Rows from block 8 of the audio encoder of a small encoder-decoder audio transcriber, named by matrix and row number. Rows with one number within an expert belong to one neuron, the router's apart. Each number is 128 + 32 x the weight over its row's rms, rounded and kept within 0 to 255. All counts start at 0. Numbers have three digits each. After the name is the row's rms in percent of the matrix's.
Before each expert's rows are labels from the 100 clips, of 14976, where the router gives the expert most weight on average: "strongest on" is what is common among them. Only what is clearly more common there than usual is listed. The data: short read English sentences (LibriTTS-R).
# router: slot weights (encoder.blocks.8.mlp.router.weight, 8x256), inputs 0-63
# up: expert up (encoder.blocks.8.mlp.up, 4x256x256), inputs 0-63
# down: expert down (encoder.blocks.8.mlp.down, 4x256x256, transposed), outputs 0-63

# expert 2
strongest on: the word "of"
router.4 095:096106117154120139097078131140129130132113064113121082161103091174126108121138133145118183134122167138110028096066113081155137135124159088095104158133043192112158129163147134093110117142158133
router.5 082:146133131074119151140133000156107140168139109119099084079104157170196109090062141134157107152159149148087125139092107087088107149123119075080122156163066108129146165118161116142104119137189087
up.0 085:130111078137196163166127146116104116130102079139134104071113121147051120155107132171101086094236147118133121166173160121197108150154124147147099133143200087123111173100102096132113093121117122
down.0 080:099107121091081065138110080107153098037146118083118123201162088139130136100100086160109184135087118109162122085078089085150137099147110081089142094122102127153127116138199159096100109165125138
up.1 095:136142087130203156103106141116207150090111195104104073100090105111107143143093153113131078067135145108086144119071143130176158140122088140110207117166091086128145161114116114117131107175070121
down.1 101:123115152133135075165106074180135124114135129073140164127174112141124079145158145129100138168138131136130130092111137122098095174106127095150026120103140074126147149113095169113102136072090111
up.2 096:150098111168234117145138140156175093038136103108129059106066145169120153094122168170134095077141116135147175121079153195089139102126146102172126134116188173127141112136136127129140176085172125
down.2 096:163094162044086102116118101108177119098170125171108165107153114097077109150103082098086116176105125152153122104163105071151107124098107133118166052126078080109059174145185150104130086167161130
up.3 077:125112082126124194157144129087084152090081142119085205147117096152126181093135120104100150199048199125180144132119105159121144099127136114111067161119130104117152150148116109067152163110125119
down.3 090:146098130118151112117114075161090093134160114149102088178092129135177080131116171118160140102201066142091105148072112095104183148135050156144100145117123084098130102164121134124127141110140143
up.4 085:057076119138143134115116077156072136059165142176110172138160142100148072161140124148148108087179215103120134135091101104134094094146118158128177134157130105193154104127136091137151090069105149
down.4 100:136162208106158130124148148133133098095120146129166145098099092121101116133102145124098183173151088157198094129142148140152206105147135120145122169139091172068053144145112179113108124174121154
up.5 078:116119120149173183130158154172085173083130106162126121101162150143110150167121088079089131152119119106120120085161129147163067084177103117143103101131170128137148222134097159127135102130150108
down.5 091:159096141153168100101136186064105147129186144068076104164055175129128115132080180096124126078174168100116100139086152157136190113157191099142131093138140124157160070147113174078098133186158158
up.6 099:160121158132099159153130137104093129212133118074112144171152162141110167096089111109079162164092111082160120124092142124091114221106137106169137131150101176088095167113145155061142152122150165
down.6 108:153139111128143145149121170151144095035079134142142146133064124126154097126135141100084110113124101169114149170131147138121143077103148154108105128098184132076166093131154142090060140153135172
up.7 081:103101141156058127169089115087102127134145148087088109112160185144148114162102122124136138156158154135151143096106052131103137160119087135059110134122056165108127139150147140110074155118106154
down.7 082:150187139105181128149103148119116104154081107135158190121142111137107153174126117126124091090150085081090111153173133179105116095108167136106176130172152121111178104177144185135187112120090122
up.8 093:145119129148142103117105137192205106085120117201094059116089148168118070128122122114150137125110097097100102140049136119078150143135177102134151123120057121107127161097143096157147177103155153
down.8 101:106138148134127118136116117084113078117223159129106167222140145099117108095099160141094175138144084109133142091132154104163106141109129101133078150103163129066092157122124143106050117128165108
up.9 086:068077143111142122149150161141064123226119155096145224144167168120101170075123089051106093122157147084140072114146116095142115104068051122108087111126090103091127191160186126095129121099152110
down.9 107:141101050141126157119103150101127128080169150104153109080094104160163089170118094145135105125067137135092107129120132196090142137100172179160103130140134189174120070071127158159137159040128084
up.10 096:103126109112113120134125090115104126153089071142144106126120180110150187116172111169128076083178151144158170150108121116097119177133149165198073113139128074112097073109129081149167115159116137
down.10 105:122120144151124080097135176086120123121139163181154201139181123153042126121156161140130115108099143102150098148135154102107139112117115133155155127131128093176149192128138116115179054146124106
up.11 082:170139162123171090139095092081094149074112148127130119114089131133128146178130124115119147092153184150151125158116236098095109127087132112149153174116159105130120093107124106059098126129163131
down.11 093:088165206177125153114092149154145120159094144155187139174200116103122119099136099061104109125095101130108121126090132137119154129180121152120142113124105075091100115129147136122133115121088193
up.12 080:121187110158131189097205098128175137137093116158135114136104168157132089101151146095116117180102157156118210123105179142123104085130129110136129120122220136131153103113122118160131111133135088
down.12 085:108135121172131108132166146091140132092101135101110193116148080116137096132128226139143120091165190109125097109117095116124094093070191089122163099106140089116072113093211140139151135197146142
up.13 122:165138133122076075143098101091110096147106125155121180082105198126077116165198123097076153134076129142094057114068173134082104131142162113110099107106106153143090099128127117075109123116149106
down.13 107:130127095114165148117132155140151147100159141163136113175152137139045107151065108102124095069089086165127128063161103085122212120148101171128150113149161104118171127144147144182112129149109165
up.14 099:060110129108080161109156117143119161144085144119079164091184118146109134163090091095141144234093174109135094129164074094128086118125115154130106144124076098178147097150150171101093108074116111
down.14 118:153139126147160147091131112121091139159159120033167102135084160158167092116140141156170097082158102124119142146114202101078152126156159084158139157186193108122196135195092098120139148153100137
up.15 101:188096116156134175128147231142142112171132150103159144145128091117153106152101155107160082114193100093158087158135156126150108066091110138163173114074140085103137144119116125147164153108118158
down.15 103:138106109084170088154065119106129102096121126149109079106118128179192070114108129136097113158075128107155168092158114167143160185136156150090078172099084176140122056124167091162094159091095106
up.16 088:152105096124095134125167200137184098111124169116098159140192148143124183104094135137094157149050072119163116130153112131136100105094136137073121082125124127153147145145129141160158132145161103
down.16 116:156133080127154205152096124165068148157121125138151115077086106144120052127121098116155070122163128189093066152178110146134190118101155164128091141123119135122137080130157161141108148097078129
up.17 093:090098116146076162154169071146089124133129144078119126148143109073155087173102087107162109135122160130122146172147147110166128161161107138115131169102141102143111146103110164138124152163140124
down.17 095:101144161181114115163109189117112088148126151123160099124171154137115195095106156164121191128188117102168089148092120119103109102130128106089096150125069122056147119049155180071156137110137096
up.18 093:086139104110064125164148074107113136186133119066115159147127089168128124129157154102165091185199155105119084163160155109180107124128070072114115132103124132111090173106154138131132102109159190
down.18 082:102143113118154121113079101103074143079135129122132108114184122112191117118156165100117084140075211107132167137175140142053160054107142120107135173091147147172138073173096091114133135143111111
up.19 117:140162148151085096129124209094122149073093124176096176020135117140071117106159197151120174141097090150157065092120124132097149128083184097161184114134091165150153161136113141078156095103151059
down.19 096:109109121089138143105122055200124105146114166104163139139110137149123122126142117147147104074143135124139133164114116154165159098114127214153057151089153188130083124094178204149027162164081137
up.20 096:166102138134212125137118139075144135154124174110132098093123085118101144117097181054196142186029099095167147087125140092106132169092088109185107129101138152172204142155148145122069149131119087
down.20 097:118157143088103126120089123163172132134147173174154155144152142174177166104116121079119137107154150159076166147175126149112118090120124092113121081141098134128101070105175126140147113139184169
up.21 086:106155150104123186118138206124127139126165127123092146098124156124123141072176126119148087147125139119119199119141165122162203091175137096134093147138120137146139124152146074042128117117117062
down.21 096:170139113086155131097071068120103065132135134113127132083126161121114094123128076138174169098130125158098086114103149180137136138124181128096139056152128155129082144073132116169072081080143159
up.22 105:119162078133183130112105163130184145101093107187074073116105130185098137115125160139116159095156104142158087122141080061093110124111101109145180139185052231151120146150137148064121108132094137
down.22 089:165079142099131151183143112117149144137127166103109139137068113098135148085089133111101106133134109161177161075100140096137094098175132182099083113152131052080075188126112246106117126161135054
up.23 075:107151136129095063169159128116009125112145136128138109159111139141111150126157148165130115104154166157113150137064104102196104091167112120147087173139146135107123132117126079061102101144134120
down.23 086:147100117150167141113188092115082117089147089130054175164186165118130083116132135103129111131090099122127096135146137171103136059096091061081164086102092131124160146133176170159136155113119139
up.24 089:169168064130111007116179139153097126116133153105133106136165148158144112106132125149113169162125136088154035122161127138169074121074175129157107143093149145112119127128170139133162129109052087
down.24 086:062100192120095160130160128107120111185140122151143110138112085169121167096122166110169134132116098069112096130104168155124164116145173152096109153077167145128116063151150137119112197140110132
up.25 094:140127129142128089126095106140116154085110155158149133139136152116162085147180136123148071086168155162152096116153104159108093209148124078135130140083140078129152131113096125176129099110045186
down.25 123:106094178135095118086192161111108076134163164135139094119211094159117172117122180081113094159182122112144121192071176103089126110073141141126066101137116126160116126171100172131112147135130086
up.26 078:137130127102165084132128124144176143103174160156096141178141164149146177115137139112095140105143171072157110168132154123131129108125087154158115138155108101130179068119139091104103108081126134
down.26 092:164112079134096079169087126157116089105079112154151122121139101172125123096094102107109110152074078178162113121150215072136154152160143140144126139118073137162115179127144132096131127160157126
up.27 077:146117124128109146100146162147095143145134076147133154120086128178137116086145079124127103130139072104100151118134134102084134125135078124141059122134099157103156134179125153172112160100081146
down.27 090:167134095159113130104080157097137146173194199099119159195133129131090112159099144133118141145144149203111124077161178046154096156154158169137076173144099129163123109159134140134180111177174117
up.28 098:163093149129130124131082190138162150107118135152114160158125069136088151132119186115107128049167079101161095110171131095146134135137115122118196135135067126105168144166123110117144149135119114
down.28 111:124140095086162124153140115152150109130082108155110043100089085087146039183137066153134095167082114136131190107128108154132132128071119114159081139097130143122108085152133186152119110102119142
up.29 106:131134157137127130125100169154151144154174188157143179149178054116151104091127103142143080117134104121092081117151080086200141099108099107102142164126138112093132146139112157116149093145129144
down.29 106:094086098130127165178116176141121115170150130132123055116082143148190128125112136141119141197091133157122119066118126193093149116116142161099118130094117164149138092124143160135143155124129066
up.30 076:127097111102116116117136130120109125082120107163123156091146119127144160136151145186141133091152104141100067166102134169102131090113145111144147120113069124128165127175180079126140130069160129
down.30 080:088159122118129135093193141101121140118133092157146100079133093129077145085127075034125122107114136098149141121144087147133113122145134220137130137132071126111091205135081229146106171096142101

# expert 1
strongest on: the word "i"; the word "it"
router.2 126:103121154160127169134162095056107184086125118168158140119107088131161128148169145124111080213108129056092183085163144153118133113121171123130104074122203157107106071083117130118113112131106096
router.3 126:148135190096153125183133145107111140119101139110130122136082187115213157113042103145142142137160088140110165091124093152159124170155170123104204073178087180093136159088150118128147111092162102
up.0 114:198107072125140144127130124153138138069141141139162161130155074112131101111134136084115148160165085120147106163149157166164147128138156098128146123087147155138183133130131120105116143164140170
down.0 106:144153159114096118152121166084139083185149119139147096068127142091106128122114149159112176105082201167114118098132125080134099105072118139120144115145136142192020131088178116166071158122140076
up.1 088:189126092149036087110115112115177076114090123135114150038144148124122092147085132082091167128155141138116113147110150135120089117121095120194173075100077151114209131138114122106132109109137126
down.1 088:123074148124145107089145148075078148134153166088141174142121085132138186180189130125106081177137161129138156092132159095153124179118167110084100184180178089138033137085153179122110156130143080
up.2 105:124100153093141076127193142104086108127121154183151113015206120126140163165138186100100103105144110151095125120107079114113141108113157151168041141127157101113134089115107058064129092094101107
down.2 122:205133113156140172105103117175124176138095100110125137173107040138113140069101087133154108197120136073090080083112175114172111146119116156106170104174115114163134156130131121178134106143175074
up.3 095:123098088154111094141164198146199089071104156160128121110151133127117144107099130142062138122124150122093086141153190116117097155122139070185089099099143128158126125110142106102112108118093142
down.3 095:140077140119133179087101095082131177162122097144088114163125151112157171114117085114135155151149160115093141134127101119128144126155115179125162059175082197192121142117140152118152097090129059
up.4 112:164068147148099106139139128107058143128107144191155161080120116152115092174160189099111164113166116095110110113070140113138143138135111118129177181111161137141106127109157135052169129112162157
down.4 117:038163137188143145169159131146154150085135150143102108169120126069096124084108079127099080115103156188159152147158113127162125161108096115158082116172135109135089154161148118226119099100098163
up.5 079:169148179129132123092141079127154233143103105156147124107152098139161162077181191109150157131131133139132101095104206082128106103102188106132133154114132123181073135110125141079146131103146154
down.5 076:117148126106103128126084176136123118131151143094140132175095158139133132159125071133116163114096149123090118151136143136076149200128075092160158157129106120060099129161154120151171129122127136
up.6 117:130103127140077076133206166088094082099089116193173122072182130124170170122155109147055134137089080163137091127099155116139111135127171109166118095133178130153087122122158125106138112112141123
down.6 130:125109123139133192143072131156149202114131118125083153168092125158131123081114126117146117110178171011100094122109140113190141096139140155103131119167083151146131081096084132171169115130147061
up.7 125:157087094131132088118073128129184100106130166144121105106116117136153133109075150151107120138100155141126091119107162098132126153117158104190107167101109079138140104153139099149072136124123106
down.7 117:078117138111120154122141106122118165139171081080111163179158159106131152107155086112156150142206131055120132158140143165152137101110078152072101128153144162134109151132126154132142130142113083
up.8 095:131139158137075094126157132135104172097155079140167059090149117127150119103146129186129179155101097129120124089123176110102125136161151115136172139164132121172048177147152157066157131175198153
down.8 103:119165131116117142137117141118107111098120109141113138095136133122075089166099090108163089102114174094178096116155124164126147172146084066171092112116138060080116067139122092178128128101091105
up.9 102:140106100126104126131168137125138089064116132204152132093120092117096107124124146095066140133105129117126096070162143138091124140102149085208080108047152142110119110100130105166117108113110152
down.9 112:121054148109148174129118085109141181169117085088081142131107167114152147094137120161159137127130142140074132130107110128156160112142174133121149142239081147189077152150180100119135126140165086
up.10 129:106119152075128139205132120129174168147168134113093138083140136155164129158112158164107185122121164081091083076106166149110089111083159096147154103107108125172104100082086107123144108113094097
down.10 073:122116135061156144154110143078175126123136097092122119058073148081126112138115159166028211189137055134129123087167068085113110129123122105153174109160122126109137165135081095130119048115124081
up.11 108:097133156114194144125192194114105110144124153123134102135128112133161185132182098131134045082075087168118153139149132129112147158118137114151109076124176065151137122136139129177179138122045176
down.11 105:160120079109100139141111106157180152132149124102061095129145149165134071105116132118133157130144188091092096114071200132135092105130178129142156111127090171184109148149110140098136120109153099
up.12 092:158119153122166126138154142131124131167083142137159145125150134113158072137197080119179147120057065140145149078120079123116142098131108117077175142163145116128097149119103159066133118104162125
down.12 101:114159102118178086140134126187115144112137185121111115150111110188136143113110067123114072148132158133170125132136094149145128138092117114183081185072148084075118074093145199152127140163117115
up.13 094:127171159125069148139155119061082123094099114202192150059143122140155098121144172144127197176143125133123130090163187090107099168137159136117188138143144153156082162103087142093109137127135117
down.13 100:114113149173188128152120116155147137085120127132116115164096129110100123154109073175085123088099148107193080130146103115163158166130121149200110114139083105086119117115115133181121173132090146
up.14 109:120157113122101188126073105139190173167115102055078081125140144118079146122109058138112145107192125125173134115119043160132118098146146154125099146110088139106080101129114159092151124124186160
down.14 095:125152111133083040100135152059116079146145194132230116091137112151166127190139132139154120082103103127145166112155149146096099121168097165095140095094158105129173105134112153108148124127133142
up.15 083:139106155164155098082172199114124129115115102132152100150134135172135153111100109163125115117157094158132120110137165108106134159137161087122124077144188060156056105145121124111133103107153186
down.15 085:125117125116157097118081080143117104113157094146093101137129130105146090122103129083096117097125182076093056139127148108133108181161115178128153120110092210145190096102146101139183151124114062
up.16 093:046144181110173134129139090159056113101150155089085067145106152117141129120179109130157119149112130135136133147153073178148133178109108137099095085175108183135050136123126113172152143146148066
down.16 106:168155098127147124089171092148126113163110092174126119109125113242102108116156109139155126087175121104170117162079151163096139042125130154164159207106128097122162081168131145085072149099093112
up.17 079:138138127109083124135142143138179116166107104117102151179156123117149127135088111104119123131106109118133132102155043225146150188099095160112075135075151093088141089179161157141158111144081118
down.17 084:192158116164152069143130134040062163147131177114107103043083137078122139106129144117148110107126095168070144154082121153149101135123140104096175175151131137173134099127129142051105117142189103
up.18 082:094073149108094070147141077144105185209138108073160063133108144137143098126152111100145130128130127114107137116170092167111157141075085168122148128132082123108104120147129149133132104164115081
down.18 079:128190075132178141133083099110090146142117165099098147120131169155042155148123130138152147135105113132132169151126205158108156141128153108153173136128152116119155072105105136106097094097117182
up.19 100:114143124144164165130132144122115120102109132035075114130148136109131137136166118137140138093113109123106146141125117168160148112165100153057121115124170130144169067146112137076135101139118102
down.19 101:155144147121090101138168121130142108157106140189146113082085092205144117080131124141127110139154164120160090096136083103121096118101159151140155155103094105129133141109117153132103166173179135
up.20 116:120194127125135146148109094104155113204147119103092106206084143111089096107110107171083099114226146139142178142160090154086123083114130177129116131139148091085049114155140136116162153109105126
down.20 116:136125144095130093088109142122132052064129130183189140078188109162151113157182125124129173114100104154144132137141129130087137122126095055129140074041077157180172100116152173096115095140096116
up.21 096:184191112109130120095104084120109101154127131099153130190096113148114093152146150096124140150228159103143139115130135162099142090120133126107158194101146152122119075137151132065093089150171128
down.21 090:143159187129140089160081154117175082062139115182192116094149110116122161153114088159089112141084148175089143122134085058152068139069115068140156048122119113117163166104148191162148141096142122
up.22 096:141165106117182209125076079126133126133141165088095066157071137118125148144177148109131105100155111107143150131157116175141146158126146142088161129148133147111129130153096143123152129154141111
down.22 093:164172140062092084151147115148077074167131120162187133127140104202120137146120144156102137099101141140157123150096139138085139072141089156127102169041134097090112116162135169106106166143114116
up.23 138:125097164126081045126157153096108088085118128195172156124147098152116094149123124137094144124127121108131089119086159092135124155126151088163159158129169093158084121099123115113105149105133149
down.23 130:095106107125159187130107116152191202111147127093109119197116170098146118108095092102119167112132123111098111175128114094130157128143136153127118133162094151133147135141112124175150144108102120
up.24 095:187144143112177187150104069122100198111118139122156107156105120141090101124126167147114137144191162127117118138093129128101147098134100102147179177155157176146168141113099133042140139176158114
down.24 095:104131164166106071129156160134144086167170149179131098112169111120149106154093088126133125113096139206177136117159073115082081158118104121124143114113076097108091175130135155193101116087138129
up.25 092:079064130122064044128179115143082062063090109192147124051168127111153077175149172095098168140103100086130144121106092122170151151119122162150099112149103178137165140143101108037154110089121150
down.25 097:140104132146201218139151098205111205110119173139076162174106085136142176120140140141120104149136132092136122092106166118193176086131161151131135160141152073177161098082118118172127115177131060
up.26 113:185104132159132049147087089153187121123116113108131113100031133114137106147113206144122148091158192111135139129137159140119128142124158104124154163132115091127149135130137133132137109160139079
down.26 093:094148155096113130119123170108082095154146147153092096185146172038085142145112073155131098089130144128155139147121133097143066142150099130121121087099159173116123106150167146131043137102128157
up.27 069:101114107169156076129155144117070081120117138145153090079092130114173201179117121133132091096077080159169150110150065123093105154157176165118150143191065092157091133133102133088146105131128081
down.27 070:177138105107193126115169140189134128116107126082110167104135104181077041102124135110089126188142164014145107101118167151178088086111132119138042129026179100113142043120076157120127158128130125
up.28 106:072150135150068138127096089107108080114135174166162033104106114120094096118088139137097177208172119123136117096106042130115103096118095137101107124154091152122054145122153127077136105136187143
down.28 101:120122137161178117132142145161163126087127077168125167099180118118123084150171096092098117071090137145159133171186129086109189146118136108122151122162134122090208142129116111173097101112059120
up.29 127:080174174133126187145156135148043126118137121154141095145123121124171102110139068147165134133107108143161181124162064137116135124124109127062167111179127144132042159140123111086155133132183128
down.29 135:133127112153165105142128125142136122097086111170122139119124138237109097122141153136075073085108174083179110160137139131139101104105118081220088169051130076070180044073085139128118135138084132
up.30 103:141119148125102082142158129099061151114103110208204155046146109128109096111150174124111159166110119130108153112099161092138130142142132119150157153128144149159110139110130115081109149099144133
down.30 114:049122103146146154162144142168136146073107134112078147198110152096100123154107090130132127110152149115174070137184130128118139161155073114149129111157140084077096117165127107185169123090091161

# expert 3
strongest on: the word "you"
router.6 099:126116193113167106115112127152081094157126147087114130090103092113178099108167139113180078008134074173103177134077149106122165104153095120098130142166164086125116158145094092106166125121129147
router.7 076:115132168092097139139151147119140151133163143103107125121146099086127156118138155145122063123164105156138150173181131171111153108170141061092112065116144051115158177117154136181098136164066146
up.0 123:155203154148065141097152123142034142115135115095111110079124080149136157140095037149127091148155130116100177112096092140198129145144172099139149128167120002101111143131130085123143144139140173
down.0 116:110190110126142090149127156161181115119091135126160102131129163173126154107164151107147134162158188088152066124122168164137134122112103124124121131114076156116157079089111171091129102113116146
up.1 091:148172161143165157118150132106142144130124143083106161136169094129101129115131121119114173234092149149130098140091155161178088108098145101079081110128127150147136110106144145141102074141128070
down.1 087:149120126125097101055136144071200110102127123130185125124110159129114120172121178108133157121153099157181111159130162121053108143172081159141208175201067095136110109157132126098141120116144144
up.2 093:117184227133160185151176174144038124167124126158102129139133155084111110137103094107145159133151128110123186123108176138158109156164096096115178130202122070084105193169085119156143143122138116
down.2 090:148159068184116049077105112072160116126120100109212053113040163139150079084155137138110160191157151116150059091116165150132128119090148117140134152084147116125151057115136155118155126114128108
up.3 093:160103094117119109155069106093208149133094112090097116060171160113164137085158149118153145088123157146134122149159140189144138130139103127164075102113123153115134111149142099101159097141147054
down.3 102:128110186096124181124133117125081136180144151099118162162101125173075173146114092110143086148132060155153147085187096133093118117153150118082138165152084156101151128184129140121145166158104151
up.4 082:134129157145085165140152114101122163173137113156155118029087142137123127145153109145117137108100161138118079107094170088143109158120129076145108150139127153162167155130099063158111078094110119
down.4 105:135177094129129105149118129131190072052107115113133086130128100177146108121126124096089164178173135086169144091146106156125112115141135156153182120126107074125169115138135133115144130141148166
up.5 113:091115126128147138115110092158196135112130132104082111160169102128091102128142155099110151160104180121142100136122147134099154129124127132106073111101152109149166078134167129097138131060091089
down.5 116:103143119144100142099126150088157141074135135142117176082104093102094084148106100119149124092108064188121134169132135118131127101147115088136184118123117082100094207186108142139114143144139132
up.6 082:166157106155029107135117137083066111089133099146112167079127131136138135125104139178158138138123068108128126123143208143122115145077142135154173147108145078140143142142096092149147143102110119
down.6 106:153153122107156124131134128199173132148139124119175122167086144175166126147158140105088115130218169084168124103114083127133140113152118177157066144155102119058109192128098085079148123106175170
up.7 086:048116096125187111145121057135107131058084118204160170112170109160167101144135100149113142136125168131133122104165073105088080144132135138143140098147102156096195095106100137150177097096047132
down.7 091:136091075105144115069097181133169117218139136089085138097110077060064117114130142113134052092150069148107178170152135154136183113161152143093121053112137154189095145122155165200089160103145091
up.8 094:115097098118138107112098126132192083121136121135140126128105154159110100092169185116072127103075186143171061143114180138119125135159115128168061092102112189152130084109154155140099112145177089
down.8 089:107116136127111177126130123109142161067166150127124153146154114095077117171152121126132115126138061158119147155175122116117115095170162135098187163104077132110077184117132121108130166082189163
up.9 093:100152182116093120099080117129102149199116157120074156163140152146119136142117137115126163137133132121138161157145112090143150065092135119145091143148120124079111097122135119069118119118108135
down.9 088:166173119125167105141218140081139077082117135145102115103160087117155138151119133116122121136092110169141049130110086150144152194147112120086172045161083064085104177158189111131113154128116149
up.10 081:184186159147058141104122110102097135194141134148124147095166095087144099141092120168208119111116117096120148138139147119131078130122146147148095121071137068120125125143057144188116123125097081
down.10 082:134078122140156121140069157150163060106124105120132081079151177136150119079170136143065116153138142123134035087091133099097132129124090186091168131138006105078106120142097118119146132104137211
up.11 151:130129176068120142211173128130165195143176108128072128118131116165161138183071135142111149131136175100087111074127131175123082098081173114133167082122115141162126118099124093113148118107154087
down.11 069:137130129106135152176071127084196140142128090102165120092114169181118126123109112157151123156046062146134065088148106128130129155126096080103127155110156126063160141097158084139192087123154086
up.12 078:110137098094142128145113090117095171178134131096135088108067166175140094142109135113156120098190164114134140119134087090160127073120084169182141199134098159128147118108094135051140149144158144
down.12 086:087143150122105095131150148158113079187200138128150125186148140087145162126081112095135152182152129081164170148163105201139062177099169128126072112097132115152149128122177157149172202113085118
up.13 151:130117158073130144219143131134146155131162104149065165113142159184143127172100120172121161148142177083106099129116113190139087115104171104141176087116120100171106080107086091110131130097151114
down.13 075:147136103088127138187091151155167146076094156095141142066184144161112131112148113150164109123091114157157096137167079100158117149065109083184116146115093158118116104068127150115153046139119134
up.14 116:068136206091181156131147109128115112091100150161126111173157119133135090107161172131109122164121144131122145154101184091150149145127142100108081120094101144202129138142148132099137113112140133
down.14 108:094162105197064083090096115106158073120141085100170156050116087155094132164115115179101104122200117114151136157149125146097100174177079108175177158140133098084145163173111185135128145107099139
up.15 094:115082103106150153123085112088149168177079116141127144151121147078116129154178180137083137098119101131140105148178148105103149085086125101189113181069156066130130071155113142120138142083107131
down.15 082:140154163121145159099160128208130152103149175132137162115198066199107162130135075087185137185102127100143132126156106202133124132149113092131147061161162129124101158156107173134167138164191158
up.16 099:172138096144035133128064106084082138143144166054152120136035104093111122158122104111091155119089121097115128096115062175152122148129136132149140133105109160121125144118112142133130137160148133
down.16 104:126110181117129174148163103112120125115139081171131159135148128168179129149102129160130122175131137090165168149140175113123114136117118126127064145115156085093099157157115115098094099122126146
up.17 099:115127096171110106106076123182154142077147163115119123239114126151095100122128113105072144160112123140133151116152124144077108152120144186093131119048108148137130106151161152159137135124200124
down.17 118:149110164137114155107189141100145134087161101190091142047130128091146128130099147167160129136124140153137138176151142071159169085169166111154126122143113101156064153107091113123089142107147102
up.18 084:049103121101130106143067057111151142102133107142109150179152105135089126096114170089136146104112132098135141143168105090135145110129126148106113112074049121137112096115129170113160113073150101
down.18 110:194115098117123126098130096059105103091144141136179153112062081044155090129126103133213094103111095106129158150167116121106142180150136101097179161148185180120117179182129127138095186124123161
up.19 120:120143142145075131111167100112094158173151132145149118071098114122115094132086026122153125071201133109117167118123075092167120129159059138141184135199089092103109174121093111121117187188185163
down.19 126:112122156151138129147086145144116125125124133105096123166139221126143157131136139111127121173124090164176086150127168161114088154041200134120055140081164136146158055119141154123109090046088096
up.20 078:112140165126146121126117179132110115157129166176161073157126128146129146147136101154109054111097092154125088105068114122162113129133070132099124142167103060116142186123073119065111150156138140
down.20 094:076117144150108114116127087166177108047144087092130170069168130195114095144173091150129129130146171131144132157109108165114129129136152123114162162126137100157175113108160164120137081115090183
up.21 098:075093082104157118111101197172124121103134128125102139113154082124148123105149204121145143169126126145154129159122102158121138113074113166136105164091100186184105129123130122132143159134160122
down.21 102:154098194129100150154166100084102127102153101137165171135141100131113115145133108147154065083148129129121098093115109119136129129135116102118179165176199101064111180097106143114087164118113131
up.22 078:100110136066127136140086108082103161114103147089162125116141110140129150148072117124155147171092104148139136114092101106156112167085119138217128104148106147117080168078116105124135152148123089
down.22 083:141116176113078151121113174150152112091136101186136178087143093164084134136135131121145076145141115129145128075132133170115146110147153129127118086135125094171113104138150109132142130115151118
up.23 089:087131171128141110135152120141093106105092182129165157175107118116148118154124156109117118139160167129112143153109169154121138137121094112028158131107142143145129126144118082107115088108122131
down.23 094:153140082155095117096152159125151097099171107120102156026177139185152095138164110171139114128158106152146146119083097165119136131133141083118095123040141057135132157068115095153079164158120104
up.24 096:132127093155050125166187102138121124113147089117117140088141118125135111153090017169165117134158148109106116111125103117172085165136065111119158096172124101121138122142083142142158137175148136
down.24 096:146113157132156150147144189121124126109153149118064165119123140130103159113142172128149164132157104115198120140101208124106059131113211117119142145117110176168156057100171107112135105100105095
up.25 082:116130158148120132146084149141161150164144161059105094073127152114108174120131133135122150136113108063143135088110059168178083102089128102087119140190104119146127147111120197132151091150216040
down.25 087:113115104150158115072139096098126142101151094173117134190055150130157083138077128126203097164130142141159147120102169130102128112129160115156130127085172129084134104155165099091104174107122130
up.26 083:072098123122147117116063100111142156115155183177077167161152088089104137145144190109108112135096121145134122143103051134074102072112123121082084136097076127126146088131141164098134169129147094
down.26 084:166130125149149173085164110122108126093174101125135111091127138080134084152118171088174113113130100156121122150137139140139136161177128115115142156156176173127118182113108170167133123109155094
up.27 093:141129094141176151133127095122254124186119160110147131080151138113123100151154096133100124104100189114142089054145167112131128146157109119135157137135098092155121123110090148139147100123156113
down.27 102:126143153142147132140116107112106156092127164052129116173141213064066083141103161112127143141131085192171159139147174121165130154138187120075162163109138152124153135120196135106095189138130184
up.28 101:056089084140162096144084116114129150121097155142137113222095184171091110135135152124080160084068168140120111122159104140083116131115099140207122151111100168100102104138092168125108092116143101
down.28 100:153062141130097161119108124101145176109172148147094143104176081115134105097087092134169113142106088181131175173182126120140108088132194125102147108096149121143124168120128126128095145136154121
up.29 097:145142157142145167147148093140164105104097124162124170152172157122130102158190189126074139161112155110139117133154233175112139151106114096136107148054156159132165111108118098188064060115096080
down.29 098:137162127167091140115090118088143120127171098071153121060142149164136124110076120110168147110137081134170112134152062078164152119168109111110157117169139101096103194108116143075130166166103161
up.30 170:098127166078161114205174108139130175138182097137072131094133143165159165174100133158111174144154162090098115079123111171099074127113157101119160071151130121171111094097095089109149096079162143
down.30 077:110162116177135089154134137099143161145068094121094073082156219111159207160123098102118136119152129118086136158137100111147156153058131140159127145164105113096100219117089154092179097152170157